{"image_size": 64, "targets": ["shape"], "cond_dropout": 0.1, "hidden_act": "relu", "residual_init": "zero_last", "beta2": 0.999, "lr_schedule": "linear", "warmup_steps": 3460, "weight_decay": 0.0}
Rows from block 10 of a small class-conditioned image flow-matching model, named by matrix and row number. Rows with one number belong to one channel. Each number is 128 + 24 x the weight over its row's rms, rounded and kept within 0 to 255. All counts start at 0.
After each channel's rows are labels from the 100 images, of 14976 (inputs lightly noised), where the channel reaches its highest value: "strongest on" is what is common among them. Only what is clearly more common there than usual is listed. The data: telescope images of galaxies (Galaxy Zoo DECaLS).
# convs0: first 3x3 conv (model.decb.0.0.convs.0.weight, 128x256x3x3, standardized in use, each kernel summed), inputs 0-63
# convs1: second 3x3 conv (model.decb.0.0.convs.1.weight, 128x128x3x3, standardized in use, transposed, each kernel summed), outputs 0-63

convs0.23 [125 126 125 151 106 140 117 143 148 121 148 130 119 141 139 129  92 133 151 131 107 122 139 122 144 110 109 155 109 112 115 154 124 137 118 127 124 141 127 128 121 127 125  85 124 151  90 125 128 116 140 185 142 163 161 149 142 128 116 116 108 154  86 167]
convs1.23 [126 134 135  72  98 134 119 109 108 141 158 115 113 138 140 132  95 121 114 145 126 143 145 145 134 102 201 122 112  99  80 142 120 130  93 151  95 156 148 133 157 108 117 139 143 125 101 111 121 149 165 126  98  99 118 116  88  97 170 135 178 112 148 116]
strongest on: roundness: cigar-shaped

convs0.124 [118 130 126 118 115 109 158 125 112 118 114 120 110 116 120  94 154 121 112 126 150 150 119 140 121 135 129 128 143 127 137 102 114 115 136 117 103  98 123 114 122 107 122 173 130 138 117 114 124 109 118 134 119 104 107 117 140 106 126 121 124 104 145 127]
convs1.124 [145 136 156 110  96 125 110 122 118 115 167 122 160  94 122 102 120 128 130 167  74 169 100 151 133  87 128 136  86 168 144 145 124 139 139  99 112 171 128 127 129 188 161 166 100 122  49 105 147 134 112 136 110 123 169 125 131 128 131 135  92 103  79  94]
strongest on: shape: featured or disk; edge-on disk: no; spiral arms: yes

convs0.117 [138 127 138 141 122 124  37 155 123 121 130 138 130 122 141 136  54 114 125 110 129  96 119 169 121 129 143 160 122 170 162 134 120 137 233 145 115 141 131 124 145 150 145  64  97 120 162 137  62 104  78 118 144 137 128 141 122  79 107 170  98 120  77 140]
convs1.117 [152 151  86 100 152 140 125 150 139 143  68 167 107 142 149 103  89 134 114 140 110 114 109 150 129  86 159 129 180 100  95 152 122 149  96 110 135 125 113 134 146 135 157 110 110 140 147  97 111  82 115 110 119  92 155 143  71 153 143 137 127 124  98 128]
strongest on: shape: featured or disk; edge-on disk: no; spiral arms: yes

convs0.60 [159 130 117 137 167 121 115 146 196 181 163 119 157 122 132 180 112 150 141 131 100 154 127 103 139 112 100 155  84 131 145 146 144 118 161 134 122 154 148 115 124 121 138 132 112 118 133 154 109 155 108 164 144 170 149 136 123 138 100 156 164 149 134 183]
convs1.60 [133 156 156 119 112 129 133  66  62 117 146 136 119 103 126 136 121 164 112 152 170 139 166 123 176 122 172 143 130 118 100 120  96 125  85 127 110 179 167  93 128  81 130 149 114 141 144  72 148 122 163  98  75  85 143 129 134 146 132 159 115 156 154 156]
strongest on: roundness: cigar-shaped

convs0.4 [145 124 111 108 171 124 121 114 125 164 147 111 111 129 119 126 165 163 131 146 135 172 137 148 135 137 139  99 144 135 139 108 149 143 134 118 114 113 201 121 146 129 130 167 102 149 128 122 126 177 118 167 137 125 138 124 106 127 116 131 134 139 138 189]
convs1.4 [128 124 188 139 142 139 138 141 174 132 190  99 138 133 144 129 105 107 150 155 164 164 107 139 104 143 127 116 137 174 124 152 121 136 155 134 162 123 102 111 129  67  93 115 120 121 127 147 144 177 175 145 110 145 181  62 139 141 111 127 133 136 124  74]
strongest on: shape: featured or disk; edge-on disk: no; spiral arms: yes

convs0.81 [163 137  91 148 158 144  96 140 162 169 138 100 140 129 154 127 126 149 128 124  87 159 129 112 150 112  90 161  92 113 125 127 129 132 149 154 134 138 170 122 139 135 138 132 108 123 134 141 136 166 130 173 156 167 150 167 113 150  98 144 161 127 172 198]
convs1.81 [169 130 152 132  93 125 119 122  38 133 162 138 160 116 148 104 100 152  94 132 164 132 119 122 194 135  87 142 121 148 156 138 114  99 120 111 103 136 154 128 119 161 136 151 124 100  93  77 110  85 105 112 127 117 106 168 128 138 148 176 120 152 129 148]
strongest on: roundness: cigar-shaped

convs0.6 [162 146 114 163 147 129  93 175 162 137 134 112 148 146 154 127 113 104  99  92 138 117  97 135 135 139 119 141 128 169 133 119 112 127 151 154 125 133 164 137 151 149 139  94 120 150 153 162 163 147 142 188 121 142 165 139 134 194 125 142 167 145 116 190]
convs1.6 [141 145 129 118 143  88 127 124 145 118 153 152 174 127 139 102 162 176  93 116 139 127 166 114 164  96 120 110 134 142  87 166 138 126 122  61 136 112 171  95 108 145 153 135 135 117 138 120 137 157  98  98 121 119 105 151 152 146 142 124  91 149  94 190]
strongest on: roundness: cigar-shaped

convs0.104 [126 147 114 130 110 125 145 110 100 113 144 108 108 120 107 111 110  81 106  98  87  67  94 155  96 101 120 180  61 116 119 119  85 122 127 135 104 137 145 116 124 124 144 135 122 138 130 109  86 138 107 119 191 171 111 145 156 105 127 117 118 124 106 154]
convs1.104 [146 129 149 112  93 115 126  79  92 137 119 113 129 126 103  97 119 185 121 135 110 132 108 130 155 129 117 140 117 154  99 115  78 118 114 109 140 160  94 104 130 183  77 149 117 134 109 130  84 110 104 128 117 107 142 123 136 146 136 156 147 135 110 135]
strongest on: roundness: cigar-shaped

convs0.102 [125 133 140 104 115 140 169 115 116 109  93 141 110 139 126 102 115  74 104  85 129  77  97 114  87 134 140 103 116 147 127 110  85 124  93 113 147 107  90 137 127 151 108  87 139 149 130 128 142 123 148 135 112  94 125 114 137 141 147 107 123 126 145 113]
convs1.102 [133  68 137 136 133 102 134 135 134 108  81 110 117 133 126 114 117  79 165 149 114 177 101  95 109 111 130 120 105 157 175 107 158 136 162  89 171 138  99 122 156 158  80 152  99  94 124 122 103 170 138  90 124 120 111  97  99 130 102  99 126  75 145  79]
strongest on: shape: featured or disk; bar: no

convs0.97 [ 99 122 132 128 114 137 162  95  80 107 121 128 102 100 119 148 145 135 163 152 109 104 154 108 124 102 102 137 107  80 112 160 134 122  98 112 126 143 124 115 111  99 131 162 140 114  93  88 134 137 142 110 166 153 115 149 140 100 133 100 131  96 180 133]
convs1.97 [143 131 149 141 128 142 127 112 100 143 109 143 156 141 146  89  90 156 105 137 160 156  92 145 117 140 132 129 108 138 150 108  99 112 119 126  98 195 140 104 136  87  56 121 186 140 112  39 107 164 104 110 120  95 150 109 128 131 107 175 143 130 157 134]
strongest on: roundness: cigar-shaped