From a checkpoint of a small class-conditioned image flow-matching model.
Model: 5.18M parameters, norm groupnorm.
Training: adam_atan2 at rate 0.0028, 17300 steps, batches of 128.
Rows from block 5 of a small class-conditioned image flow-matching model, named by matrix and row number. Rows with one number belong to one channel. Each number is 128 + 24 x the weight over its row's rms, rounded and kept within 0 to 255. All counts start at 0. After the name is the row's rms in percent of the matrix's.
After each channel's rows are labels from the 100 images, of 14976 (inputs lightly noised), where the channel reaches its highest value: "patch colour" is the nearest of a few named colours to the mean colour under the peak. Only what is clearly more common there than usual is listed. The data: telescope images of galaxies (Galaxy Zoo DECaLS).
# convs0: first 3x3 conv (model.enc.1.2.convs.0.weight, 128x128x3x3, standardized in use, each kernel summed), inputs 0-127
# convs1: second 3x3 conv (model.enc.1.2.convs.1.weight, 128x128x3x3, standardized in use, transposed, each kernel summed), outputs 0-127

convs0.31 099 [156 100 129 135 144 125 136 131 106 103 119 101 147 176  84 150 131 160 190 150 148  89 168 181 130 145 111 138 130 119 120 102 153 121 177 148 123 131 115 108 156 116 158 167 115 161 142 154 121 171 141 123 103 136 140  82 160 149 150 124 125 161 127 157 131  99 119 119 108 112  99 108  87 151 124 123 155 157 131 108 122 132 149 124 133 127 184 141  94 110 117 146 110 183 102 106  94  98 103 113  97 132 146 114 118 157 115 139 103 116 124 127 115 113 104 163 142 129 131 137  95 155 153 104 117  69 128 119]
convs1.31 079 [135  78 117 130 110 134 175 142 104 117 118 162 116 157 184  91 140 136 188 144 131 150 127 164 127 120 120  92 139 124 102 134 131 140 107 129  81 145 148 122 127 141 164 136 170 101 147 137 120 143 143 169 120 146 138 155 189 120 138 107 157 141 109 143 110 141 142 156 150 126 107 142  81 110  75 159 127 133 107 130 134 130 140  86 129 108 192 106  92 137 112 145 125 129 114 101 102 139 118 123 125 131 147 166 123 154 132 113 176 115 101 130 119 104 131 183 108 107 150 134 165 160 135 108 152 144 148 123]
patch colour: white; pink

convs0.15 106 [173 132 100 111 131 126 146  86 149 110 131 149 136 126 134 135  98 145 103 119 125 104 119 130 110 133 173 149 165 144 173 116 119 149 113 138 133 151 137 122 143 125 143  74 195 155 125 139  61 119 134 160 118 111 115  78 122 109 119 110 138 122  88 141 153 106 137 138 179 135 138 161  75 152 143 150 132 131 123 143 121 100  87 156 110 180 126 121  92 134 150 152 157 139  80 153 110 152 125 148 147 103 119 120 109  97 132 133 138 117 128 148 147 119 145 146 136 176 162 162 120 136 151 120 126 173 159 107]
convs1.15 123 [130 116 116 140 109 149 112 114 116 136 153 143 152 156 196  70 142 116  97 140 126 133 117 155 114 144 144 137 117 101 186 146 123 104 111 127 124 129 127  75 131 119 150 135  91 106 120 120 107 126 174  95 133 110 157 177 135 133 167 153 104 127  91  71 105 162 131 129 132 149 128 125 106 147 112 148 141 131 121 121 118 123 137 101  87  82 157 127 103 103 102 130 168 143 112 133 141 148 119 133 114 176 141 131 106 137 118 151 123 170 158 129 144 124 161  99 142 139 144 105  71 107 166 133 174 122 136  89]
patch colour: pink; white

convs0.81 096 [127  90 113 131 177  87 133 129 176 127 119 104 158 140 159 139 120 117 117 130  98 144 145 180 147 127 167 143 131 163 161  70  90 115 147 156 191 155 128 131 100  91 116 106 159 138 128 158 133  85 120 141  98 104 126 148  77 134 104 120  95 136 144 116 155 123 162 133 168 155 152 130 127 169 122 131 159 146 101 123 149 104 146 120  92 137 174 138 122 102 129 106 121 145 103 112 165 150 158 129 142 110 142 116  79  81 117 101 107 135 162 146 131 110 108 145 140 129 141 122 122 140 137 135 126 126 101 117]
convs1.81 099 [141  96 116 117 117 169 135 146 116 127 118 125 105 119 150 141 126 145 194 132 122  98  86 186 127 146 124 129 153 124 136 102 128 126 102  96 149 141 167 129 123 157 158 151 138 155 143 160 124 108  94 117 106 114 132 124 105 122 118 117 162  96 127 175 143 125 134 146 110 119 142 139 125 152  66 155 122 114 145  79 120 123 114 125 139 143 127 117 132 131 102 111 129 106 111 142 123  61 120 111 134 114 122 137 114 134 131 113 142  93 112 155 156 160 121  79 148 141 132 142 110 135 126  28 155  98 130  74]
patch colour: white; pink

convs0.100 099 [143 135 102 161 146  99 144 106 142 127 110 103 135 160 125 154 124 157 132 140 165 117 114 149 117 168 164 160 129 137 158  90 120 137 154 165 137 153 110 118 157 128 152 138 156 152 116 135 101 155 158 146  99 114 124  88 111 125 138  89 114  97 106 153 155 117 132 117 122 152 102 123  61 113 118 128 160 143 112 111 136  88 109 113 123 176 141 133 105 166 145 148 146 155  96 119 108  96  87 118 144 136 112 127  87 103 119 137 154 117 116 154  69 147 157 202 138 157 114  97 132 124 149 124 132 140 161 156]
convs1.100 160 [131 117 145 146 188 121 131  85 130 116 160 124 118 161 126  73 146 133 110 134 142 152 128 128 122 124 125 131 158 134 159 100 114 120 148 170 129 149 126 134 130 137 117 124  95 122  89 139 113 119 143  96 174 112 173 165 139 200 153 113 133 124  80 115 133 174 123  89 155 167 122  97  95 139 134 129 156 129 110 127 131 104 130 125 155  94 113 118  90  96 111 132 103 127  93 105 118 127 115 157 108 187 159 111 101 141 145  99 122 128 151 133 107 164 169 145 102 111 125 112 137 115 156 180 128 122 157 122]
patch colour: pink; white

convs0.102 076 [150 111 129  96 147 128 134 165 119 118 138 100 113 125 133 114 126 131 110 150 100 126 108 134 104 140  92  78 123 107 169 124 147 113 120 121 151 136  89 138 145 171 115 142 178  98 134 159 139 117 119 102  90 144 145 124 140 115 164 152 118 135 139 143 147 129 114 121 140  93 195 161 143 184 123  92  87  95 114  99  95 165 103 132 154 107 116 143 141 131 121  81 146 149 105  75 103 157 150 132 125 120 101 108  99 125  91 144 155 147  94 166 130 109  96 126 173 139 144 124 118 140  91 144 151 105 127 164]
convs1.102 104 [156 155 108  86 145 138 121 173 102 146 145 204 151 115 113 149 164 131 103 123 133 171 176 108 130 100  96 135 139 132 106 112 108  94 106 114 123 113 152 148 126 146 117 132 115 176 153 126 111 147  93 148 135 161 107 142 122 131 120 142 157 100 142 170 129  90 133 144  89 101 152 151 107 127 129  76 117 117 147 105 124 126 183 124 136 150 118 129 135 119 110 118 122 118 114  76 125 170 113 124 116  97 113 136  95 159 134 146 151 147 163 149 117 144 109 107 113 156 143 124 100 168 120  84 163 149 101 102]
patch colour: brown

convs0.101 074 [134 141 133  98 121 162 113 134 136 133 149 104 136 147 150 113 137 121  74 125  74 114 140 140 114 132 112 124 155 133 152 110 155 130 108 116 132 118 112 149 126 151 108 125 177  78 128 150 162  98 122 106 101 181 106 144  76  89 138 156  97 111 107 114 138 130 125 124 165 146 182 176 154 123 118 105 112  95 122 105 156 126  98 133 107 137 113 145 136 114 127 120 147  95  99  79 142 142 132 128 119 144 124  91  98  89 111 139 137 120 110 129 136 136  97  78 142 140 155 154  95 162 101 198 156 113 116 149]
convs1.101 101 [114 167 129 109 178 116  73 157 137 145 101 162 131 112 130 142 105 138  95 124 169 161 154 111 147  91 142 160 125  98 109 136  88 122 169 130 181 110 131 139 164 132 102  86 131 150 106 129 154 117 110  94 168 159 117 126 141 131 124 140 124  79 143 170 135  79 157 142  71 133 142 142 138 151 163 127 111 146 101 161 115 142 146 155 135 131 140 140 148 135 158 125 131 123 151 100 120 144 153 128 124 115 126 139 141 153 148 139 133 111 141 114  82 150  98  91 117 137 171 138  75 149 105 135 151 134 101 111]
patch colour: brown

convs0.47 141 [150 115 130  99 130 140 125 134 141 120 146 132 121 113 119 110 152 131 154 122  77 149 125  75  80 137 135 124 148 135 159 115  91 132 155 115 126 138 135 136 110 147 133  45 141 130 138 136 123  99 112 171 128  76 122 173 108 128  75 150 117 137 147  91 133 119 124 132 138 135 151 141 141 111 137 126 100  97 129 132  85  46 166 141 115 133 138 144 154  98 123  89 121 105 149 147 182 136 155 136 126  89  62 107 123 115 118 106 136 133 134 131 148 104 142 143 123 141 140 153 121 131 111 104 158 141 122  87]
convs1.47 074 [129 121 125 141 152  40 139 145 165 123 152 127 130 145 130 106 113 134 152 139 108 120 126 113 133 105 123 116 124 138 121 112 136 150 152  91 125 100 149 132 109  63 132 134  76 137 109  92 133 137 146 123 115 114 121 121 138 123 142 121  77 160 148 119 127 144 108 103 153 161 113  96 136 139 113 127 156 114 134 142 128 116 124 123 132  95 137 119 180 100 111 139  97 108 171 137 120 139 130 138 132 148 125 125 141 140 143 131  97 164  97 122  96  83 141 166 109  96 120 115 167 101 117 211  53 131 125 156]
patch colour: white

convs0.92 051 [147 115 139 125 122 110 134 120 121 120  98  93 103 135  99 155 129 124 137 124 158 106 138 145 149 137 154 137 120 122 136 120 175 107 124 172  96 121  92 137 142 165 132 153 150 130 139 141  73 150 134 126 109 160 118  96 141 136 178 136 137 148 138 177 103 143 135 122 106 143  80 139  79 132 128 101 177 155 138 101 131 158  84 113 128 154 124 119  95 154 119 111 138 154  87 116  87 117 107 115 110 134 171 132  80 154  96 164 133 137  73 175 138 123 150 124 152 115 111 150  96 126 182 116 125 110 157 117]
convs1.92 057 [116 130  97 136 126 121 125 133 107 144 106 121 146 120 133 121 109  96 114 127 138 144 197 131 122 139 156 136 144 116 128 176 124 133 126 123 148 102 155  81 127 149 152 127 152 110 142 112 124 146 131 166 183 126 114 127 110 107 119 140 138 109 134 184  94  99 126 180 109 122 131 152 136 130  69  91 146 133 125 114 110 144 137 121 131 143 128 132 125 156 113  95 157 126 145  94 131 146 131 113 166 105 126 155 143 140 131 143 120 116 143 133 141  88 116 117 117 139 119 153 114 136 113  15 189 136 126 185]
patch colour: pink; grey

convs0.118 102 [189  93 118 109 146 146 159 107 117 121  91 154 142 139 137 138  91 102 152 136 143 129 126 174 124  90 124  99 147 124 125  61 131  84 124 125 149 130 148 125 131  81 151 133 129 153 130 154  92 108 101 128 124 114 109 117 151 132 148 141 137 136 127 166 128 103 141 115 161 118 144 124 107 173 129 164 125 148 125 156 129 160 113 160 104 163 133 134 100 127 107 151 128 163  90 174 139 151 143 133  95  97 143 129 129 114 141  94  93 131 143 142 215 120 107 145 176  97 125 126 152 135 142 111 109 141 100 144]
convs1.118 097 [156 192 116 138  66 147 111 124  93 138 119 147 128 137 122 110 134 110 193 138 105 119 107 149 146 139 112 148 118 136 144 144 175 153 130 126 119 136 142 142 121 122 124 126 141 116 146 122 138 108 122 115 120 149 128 149 109 153 142 134 146 139 104 161  98 157 143 169 156 143 136 133  90  93 101 132 107 146  91 114 127 104 119 116 120 129 105 157  68 139 128 111 137 134 110 130 140 112 139 136 149 114 146 136  86 138 143 124 132  80 109 134 190 113 147 114  94 105 118 105 213 164 131  80 158 115 162  95]
patch colour: grey

convs0.55 093 [146 112 114 135 121 112 133 149  95  99 116 149 101 166 109 157 119 138 187 120 164 131 160 162 129 142 132 122 102 119 102 103 135  93 141 165 140 125 114 105 149 133 135 167  82 164 108 149  90 177 141 131  86 155 137  81 164 132 149 101 121 141 120 153 126 137 125 113 121 155 116 112 100 135 114 138 188 136 113 137 168 136 115 106 131 157 127 108 102 134 101 162 144 158 106 161  69 114 108 117 124 150 176 121 108 124 111 146 125 125 114 109  98 130 148 155 127 106 104 103 108 111 166 111 100  87 155  95]
convs1.55 104 [109 114 138 145 115 155 109 104 112 131 135 128 108 123 147 120 122 147 135 141 132 132 149 141 135  87 115 115 120 122 162 123 146 150 130 122 144 156 122 107 112 131 104 126 140  97  98 120 122 141 131 138 121 129 152 161  93 162 138 125 134 132  82 135 102 149 135  62 148 147  86 115 108 130 194  88 114 138 171  39 123 134  99 120 147 120 111 120 101 144 122 152 149 124 115 133 130 140 128 167 124 135 152 122 124  86  52 136 123 107 179 173 123 110 155 162 137  83  96 111 139  90 125 111 145 129 146 164]
patch colour: pink; white

convs0.1 080 [188 104 112  83 127 133 133 128 160 115 144 119 109 122 148 125 131 115 120 119  70 108 132  74 101 177 121 115 183 130 210 111 141 124 118 135 111 147 119 147 111 170 116  91 159 130 122 121 118  97 114 145 106 123  99 136  86  98 108 128  92 117 113 100 143 119 136 119 159 181 153 150 142 135 124 116 134 120 109 132 125 122 124 137  90 144 119 141 140 125 159 105 151 139 138 156 159 169 140 117 160  91 130 148 110  94  96 145 141 131 114 138 194 104 121 141 142 123 146 142 107 123 106 123 137 131 104  85]
convs1.1 115 [128 156 108 127  83 116 167 121 166 123 157 128 142 167 128  98 158 178 134 124 176 108 144 113 109 135 130 139 118  99 118 140 141 124  86 108 132  98 148  99 103 117 166  88  96 135 129  48 118 141 172 164 111 150 150 128 102 136 151 129 119 152 117 123  91 183 146 121 141 139 145 133 103 128 147  96 111  99 125 131 127 100 201 104 106 133 151 157 118 149  79 120 140 134 104 126 156 170 131 133 115 122 133 139 118 166 147 147 126 146 118 147 151 124 155 132 111  95 109 139  98 154 141 109 116 140 152 133]
patch colour: grey; pink

convs0.8 073 [111 117 142  83 164 127 124 116 162 111 124  75 127 133 142 130 147 151 113 132 129 158 162 112 145 130 125 139 167 111 170  94 145 122 150 137 159 140  77 149 145 153 126 147 182 127 165 158 114 128 163 139 117 134 138 161  71 112 135 141 121 141 124 133 140 118 129 121 125 120 148 158 106 119 139  82 126 106 102  63 146 111 133 119 111 117 139 140 141 156 151 136 154 142 112  64 125 122 135 137 114 124 110 103  77 130  70 155 140 145 110 160 120 107 145 128 191 153 167 156 128 112 115 120 150 125 170 130]
convs1.8 094 [ 99 162 118  92 101  96  91 143 175 143 134 112 128 107 141 141 155 133 129 109 144 126 130 127 128 133 103 107 158 126 151  64 103 125 105 125 119 117  93 124 125 162 136 113  68 148 115 115 143 115 156 156 172  87 152 124 114 137 119 143 157 187 126 122 136 104 130 145 121  87 152 102 131 130 138  85 124 144 157 144 139 131 171 146 132 157 159 139 152 125  71 184  69 116 134 123 117 159 131 138 102 138 112 121 150  88 146 124 154 160 135 124  81  99 121 128 147 134 124 138  92 138 126 123 108 157 109 152]
patch colour: brown

convs0.105 079 [179 114 133 124 146 121 126 145 120 124 121 136 110 144 144 139 104 134 128  91 118 110 116 142 101 146 163 159 139 128 160  72 137 108 147 177 161 140 119 141 121 125 114 102 200 127 137 109  79  99 114 126  82 103 117 105 112 122 118 120 112 131 114 143 142 129 149 137 173 172 126 141  82 153 129 166 147 146 115 131 183 120 143 142 166 177 143 147  97 136 139 123 157 147  75 163 140 137 129 138 150 102 146 134  89  86 117 118 149  94 158 134 165 134 128 174 139 129 131 136 107 131 138  80 104 139 146 128]
convs1.105 103 [ 91 100 118 143 106 143 102 112 101 134 134  67 153 135 166 114 151 149 177 118 131  99 110 180 136 143 147 136 123 165 138 149 132 132  93 134 130 145  90 136 104 142  87 161 149 108 127 157 111 109 126 153 105 118 150 150  83 129 133 154 130 120 112 110  95 170 111 117 150 124 130 107 119 140 173 169 123 138 120  85 168 120 128 125 120 125 157 127 113 104 110 131 156 103 105 170 137 103 118 139 132 119 129 139 124 133 108 121 131 126 110 121 163 147 168  66 143 105 117 133 110 120 182 103 179 105 173  86]
patch colour: pink; white

convs0.91 078 [143 115 131 143 124 123 125 109 155 113 123  96 148 146 101 146 132 180 138 158 144  80 110 175 121 144 163 163 139 152 130  94 125 124 134 195 112 129  87 131 127 133 157 115 161 169 142 138  97 133 106 122  97 106 131 114 113 153 121 145 128 120 134 155 140 105 122 148 127 145 113 120  67 153 125 130 177 121 129 124 120  94  85 117 155 159 139 121  96 122 171 164 136 162  82  99 113 151 100 134 176  91 133 138 102 120  94 128 121 117 134 152  82 113 116 153 113 169 144 149 103 147 159 146 113 131 156 158]
convs1.91 092 [ 98 146 148 158 127 147 117 103 109 139 135 128  98 139 184 118 121 128 144 122 141 163 156 147 112 154 145 169 158 149 169 131 118 133  99 126  84 169  98  89 121 167 136 142 134  78 138 154 136 103 151 137 147 108 189 155 152 155 128 118 144 113  95 110 133 179 126 122 153 102 127 119 111  83 127 136 135 143 177 125 101 145 132 124 153 136 157 113  94 108 112 128 136 149 118 109 105 106 131 147 146 115 113 168 130 157 115 153 158 113 156 138 119 118 158 132 143 104  65 162 135 109 161 102 180 111 141 117]
patch colour: white; pink

convs0.12 093 [164 140  96 146 193 112 119 124 150 122  94 127 157 150 134 129  90 138  90 117 130 154 130 143 123 134 125 147 160 126 139  91  93 149 140 155 203 179 114 160 116  93 118 110 149 138 130 123 108 105 129 141 127 120  97 102 120  88 106  96  80 144 112 129 169 111 132 138 143 142 126 139 113 143 125 144 144 131  96 136 166 115 150 112 124 212 123 125 124 120 144 156 142 167  99 165 117 144 100 118 153 144 134 136 109  77 142 129 109 151 156 148 142 118 144 130 135 122 182 119 160 144 113 141 132 147 150 143]
convs1.12 118 [139 133 119 130  67 164 120 130 117 131 114 111 126 127 148 161 119 129  92 133 120  89 101 154 111 150 157 122 158 121 153 107 166 121 159 116 109 137 131 120 130 131 151 120 163  92 140 160 123 117 148 114 133 136 103 107 143  91 142 146  88 113 146 137 140 114 128 169 153 112 124 124 122 123 117 133 126 135 142 125 114 135 109 122 100  95 135 119 138 104 149 123 175 129 120 131 125  76 130  97 106 172 129 115 103  84 127 155  76 107 118 128 179 145 148  91 107 149 133 160 142 109 156  62 173  40 133 105]
patch colour: grey

convs0.44 087 [184 113 121 120 151 136 182  99 122 118 102 138 143 128 146 145 110 134 156 102 150 106 102 168 122 132 171 133 157 136 144  75 133 112 125 141 161 137 136 122 140 111 147 107 154 163 131 135  49 127 135 130 132 116 120  64 113 133 108 120 132 119 100 162 136 106 122 124 159 150 137 139  98 159 136 151 155 130 114 143 135 125 127 143 124 178 109  93  87 131 141 149 157 165  74 178  83 132 132 140 132  95 156 164  92  98 136 120 138 138 158 155 146  98 132 155 153 114 134 126 121 107 140  94 115 141 137 140]
convs1.44 115 [125 112 147  97 104 162 142 114 138 129 158 135 113 136 144  95 148 117  99 149 168 143 148 152 142 132 162 141 162 147 171 111 138  92 113 143 102 141 144 108 122 116  68 110 138 105  92 115  90 145 146 113 132 134 137 173  94 193 144 113 112  95  92  91 108 172 134  75 167 138 133 111 101  96 128 116 114 160 134 125 116 104 121 106 132 137 135  97  87 136 133 135 158 144  82 162 139 151 130 174 143 131 122 118 106  99 126 141 102 142 110 145 166 123 138 108 133 161 127  82 102 109 145 115 160 126 138 108]
patch colour: pink; white

convs0.37 104 [164 154 100 135 100 123 124  59 139 120 122 142 122 131 143 134 102 136  90 131 132  90 105 129  97 149 175 135 155 116 151 110 133 153 119 142 119 128 137 113 167 135 125 109 188 176 122 130  64 139 114 128 126 152  90 110 136 102 117 120 117 108 101 134 123 109 130 146 159 155 128 167  78 141 134 156 149 122 138 121 142  89  83 140 131 170  95 103  82 147 154 169 140 136 101 137 106 141 113 114 160 111 110 124 136 108 144 136 135 121 116 148 100 127 153 165 137 159 138 177 118 129 167 144 113 178 151 123]
convs1.37 127 [149 129 139 141 143 111 105  66 115 123 150 149 134 162 132  91 152 122  97 139 133 131 107 114 119 116 120 133 147 119 180 130 101 122 143 205 130 141 120 115 114 134 121 133 121 105 121 149 118 145 134  48 145 128 172 148 130 157 154 119 126 124 103  96 145 166 135 118 129 171 130 109  93 121 147 118 193 134 137 136  92 124 134  84 110  83 141 112  82  96 135 135 121 154  91  90 138 112 120 131 102 192 148 143 106 111 128 108  98 150 148 123 126 158 135 119 127 119 130 109 130 114 162 167 151 122 146 111]
patch colour: white; pink

convs0.54 087 [172 130 149 130 149 120 141 163 102 100  84 106 109 156 119 119  88 142 178 144 138 107 156 176 119 152 126 137 129 116 111 102 135 107 159 127 170 134 107 127 160 121 144 150 143 136 158 167 113 139 113 131  83 122 165  76 136 131 132 113 129 178 131 155 147 119 122 150 105 128 128 106  93 161 147 119 135 101 118 105 141 129 149 118 184 152 164 125 108 132 112 129 163 150  84  96  82 143  88 137 109 119 136 139 106 146 106 133 115 153 114 111  65 131 141 167 140 143 151 117 117 152 143  96 102 127 173 137]
convs1.54 117 [136 112 137 112 144 155 150 141 107 132 154 133  86 120 155 133 140 216 135 137 117 163 155 108 131  87 109 126 145 154 139 114 134 116 136  95 132 135 148 106 118 122 126 121 125 147 112 129 126 168  85 115 158 138 131 159 128 149 118 122 139 111 110 170 127 132 122 116 123 107 139 145 108 175 125 104 104 113 153  12 171 120 139 115 134 139 112 108 123 146 106 168 129 112 124 104 120 115  87 152 157 107 126 152 116 117 118 115 141 132 172 168 118 127 147 113  93 104 105 128 116 163 127  85 163 140 146 124]
patch colour: grey

convs0.52 154 [128 115 143  94 121 131 124 153 131 104 172 130 124  95 106 100 168 136 132 123  68 142 112  70  95 132 131 115 134 141 149 120  86 134 147 110 123 138 135 127 112 156 136  69 139 123 140 125 136 107  90 160 122  93 132 181 108 136  94 154 132 136 162  81 128 110 117 138 126 121 145 131 158 109 140 112  96 105 127 127  84  77 150 143 125 120 127 138 167 104 151  72 122  91 172 123 164 133 146 146 124  83  69  94 135 122 116 109 146 137 137 125 151  97 117 121 118 138 135 146 113 122  94  94 151 143 111 103]
convs1.52 079 [123 136 127 137 153  53 124 154 183 146 130 120 138 130 122 134 103 127 156 118 142 100 123  89 137 133 117 130 118 122 119 134 137 150 135 121 127  78 119 113 135  56 131 128  96 112 135 105 150 108 131 121 132 115  99  94 134  95 134 127  75 175 166  99 133 124 136 135 125 156 126 110 147 122 136 137 165 140 127 127 132 136 126 119 114 136 127 141 175 115 144 114 122 152 192 128 126 141 133 118 155 116  93 137 154 121 123 129  88 161  95 130 114 109 112 182 137 115 142 117 148 131 118 188  37 117 119 155]
patch colour: white; pink

convs0.96 128 [131 132 122 120 100 133 127 128  99 125 112 136 109 171 111 160 129 128 147  94 149 133 135 162 177 100 110 103 100 119 109 109 200 113 113 141  88 117 128 104 113 117 116 203  81 108 110 103 136 167 149 101 128 168 122 131 136 125 182 130 139 126 127 160  96 169  97 108  89 128 107  80 147 106 113 122 153 160 124 144 135 193 118 125  79 120 118 120 127 134  88 141 134 155 131 148 139 118 124 120  94 156 172 140 120 126 121 142 120  99 119 130 121 143 110 106 131 102  96  90 106 112 138 151 134 110 118 127]
convs1.96 121 [104 124 148 123 124 129 136 106 132 116 164 112 109 134 105 128 145 160 131 134 141  96  56 158 118 136 125 105 150 128 123 138 126 134  64  95  85 133 118 128 138 114 124 101 131 119 126 134 131 116 142 125 110 133 158 133  18 135 135  84 111 180 114 145 130 184 144 107 147 106 176 122 118  97 113 108 117 138 156 120 150 116 134 130 139 147 122 135  96 128 103  89 140 123  91 158 150 136 154 142 135 126 140 107 119 110  76  76 161 131 121 126 153  87 138 137 141  94 152 110 114 105 127 122 109 114 149 129]
patch colour: grey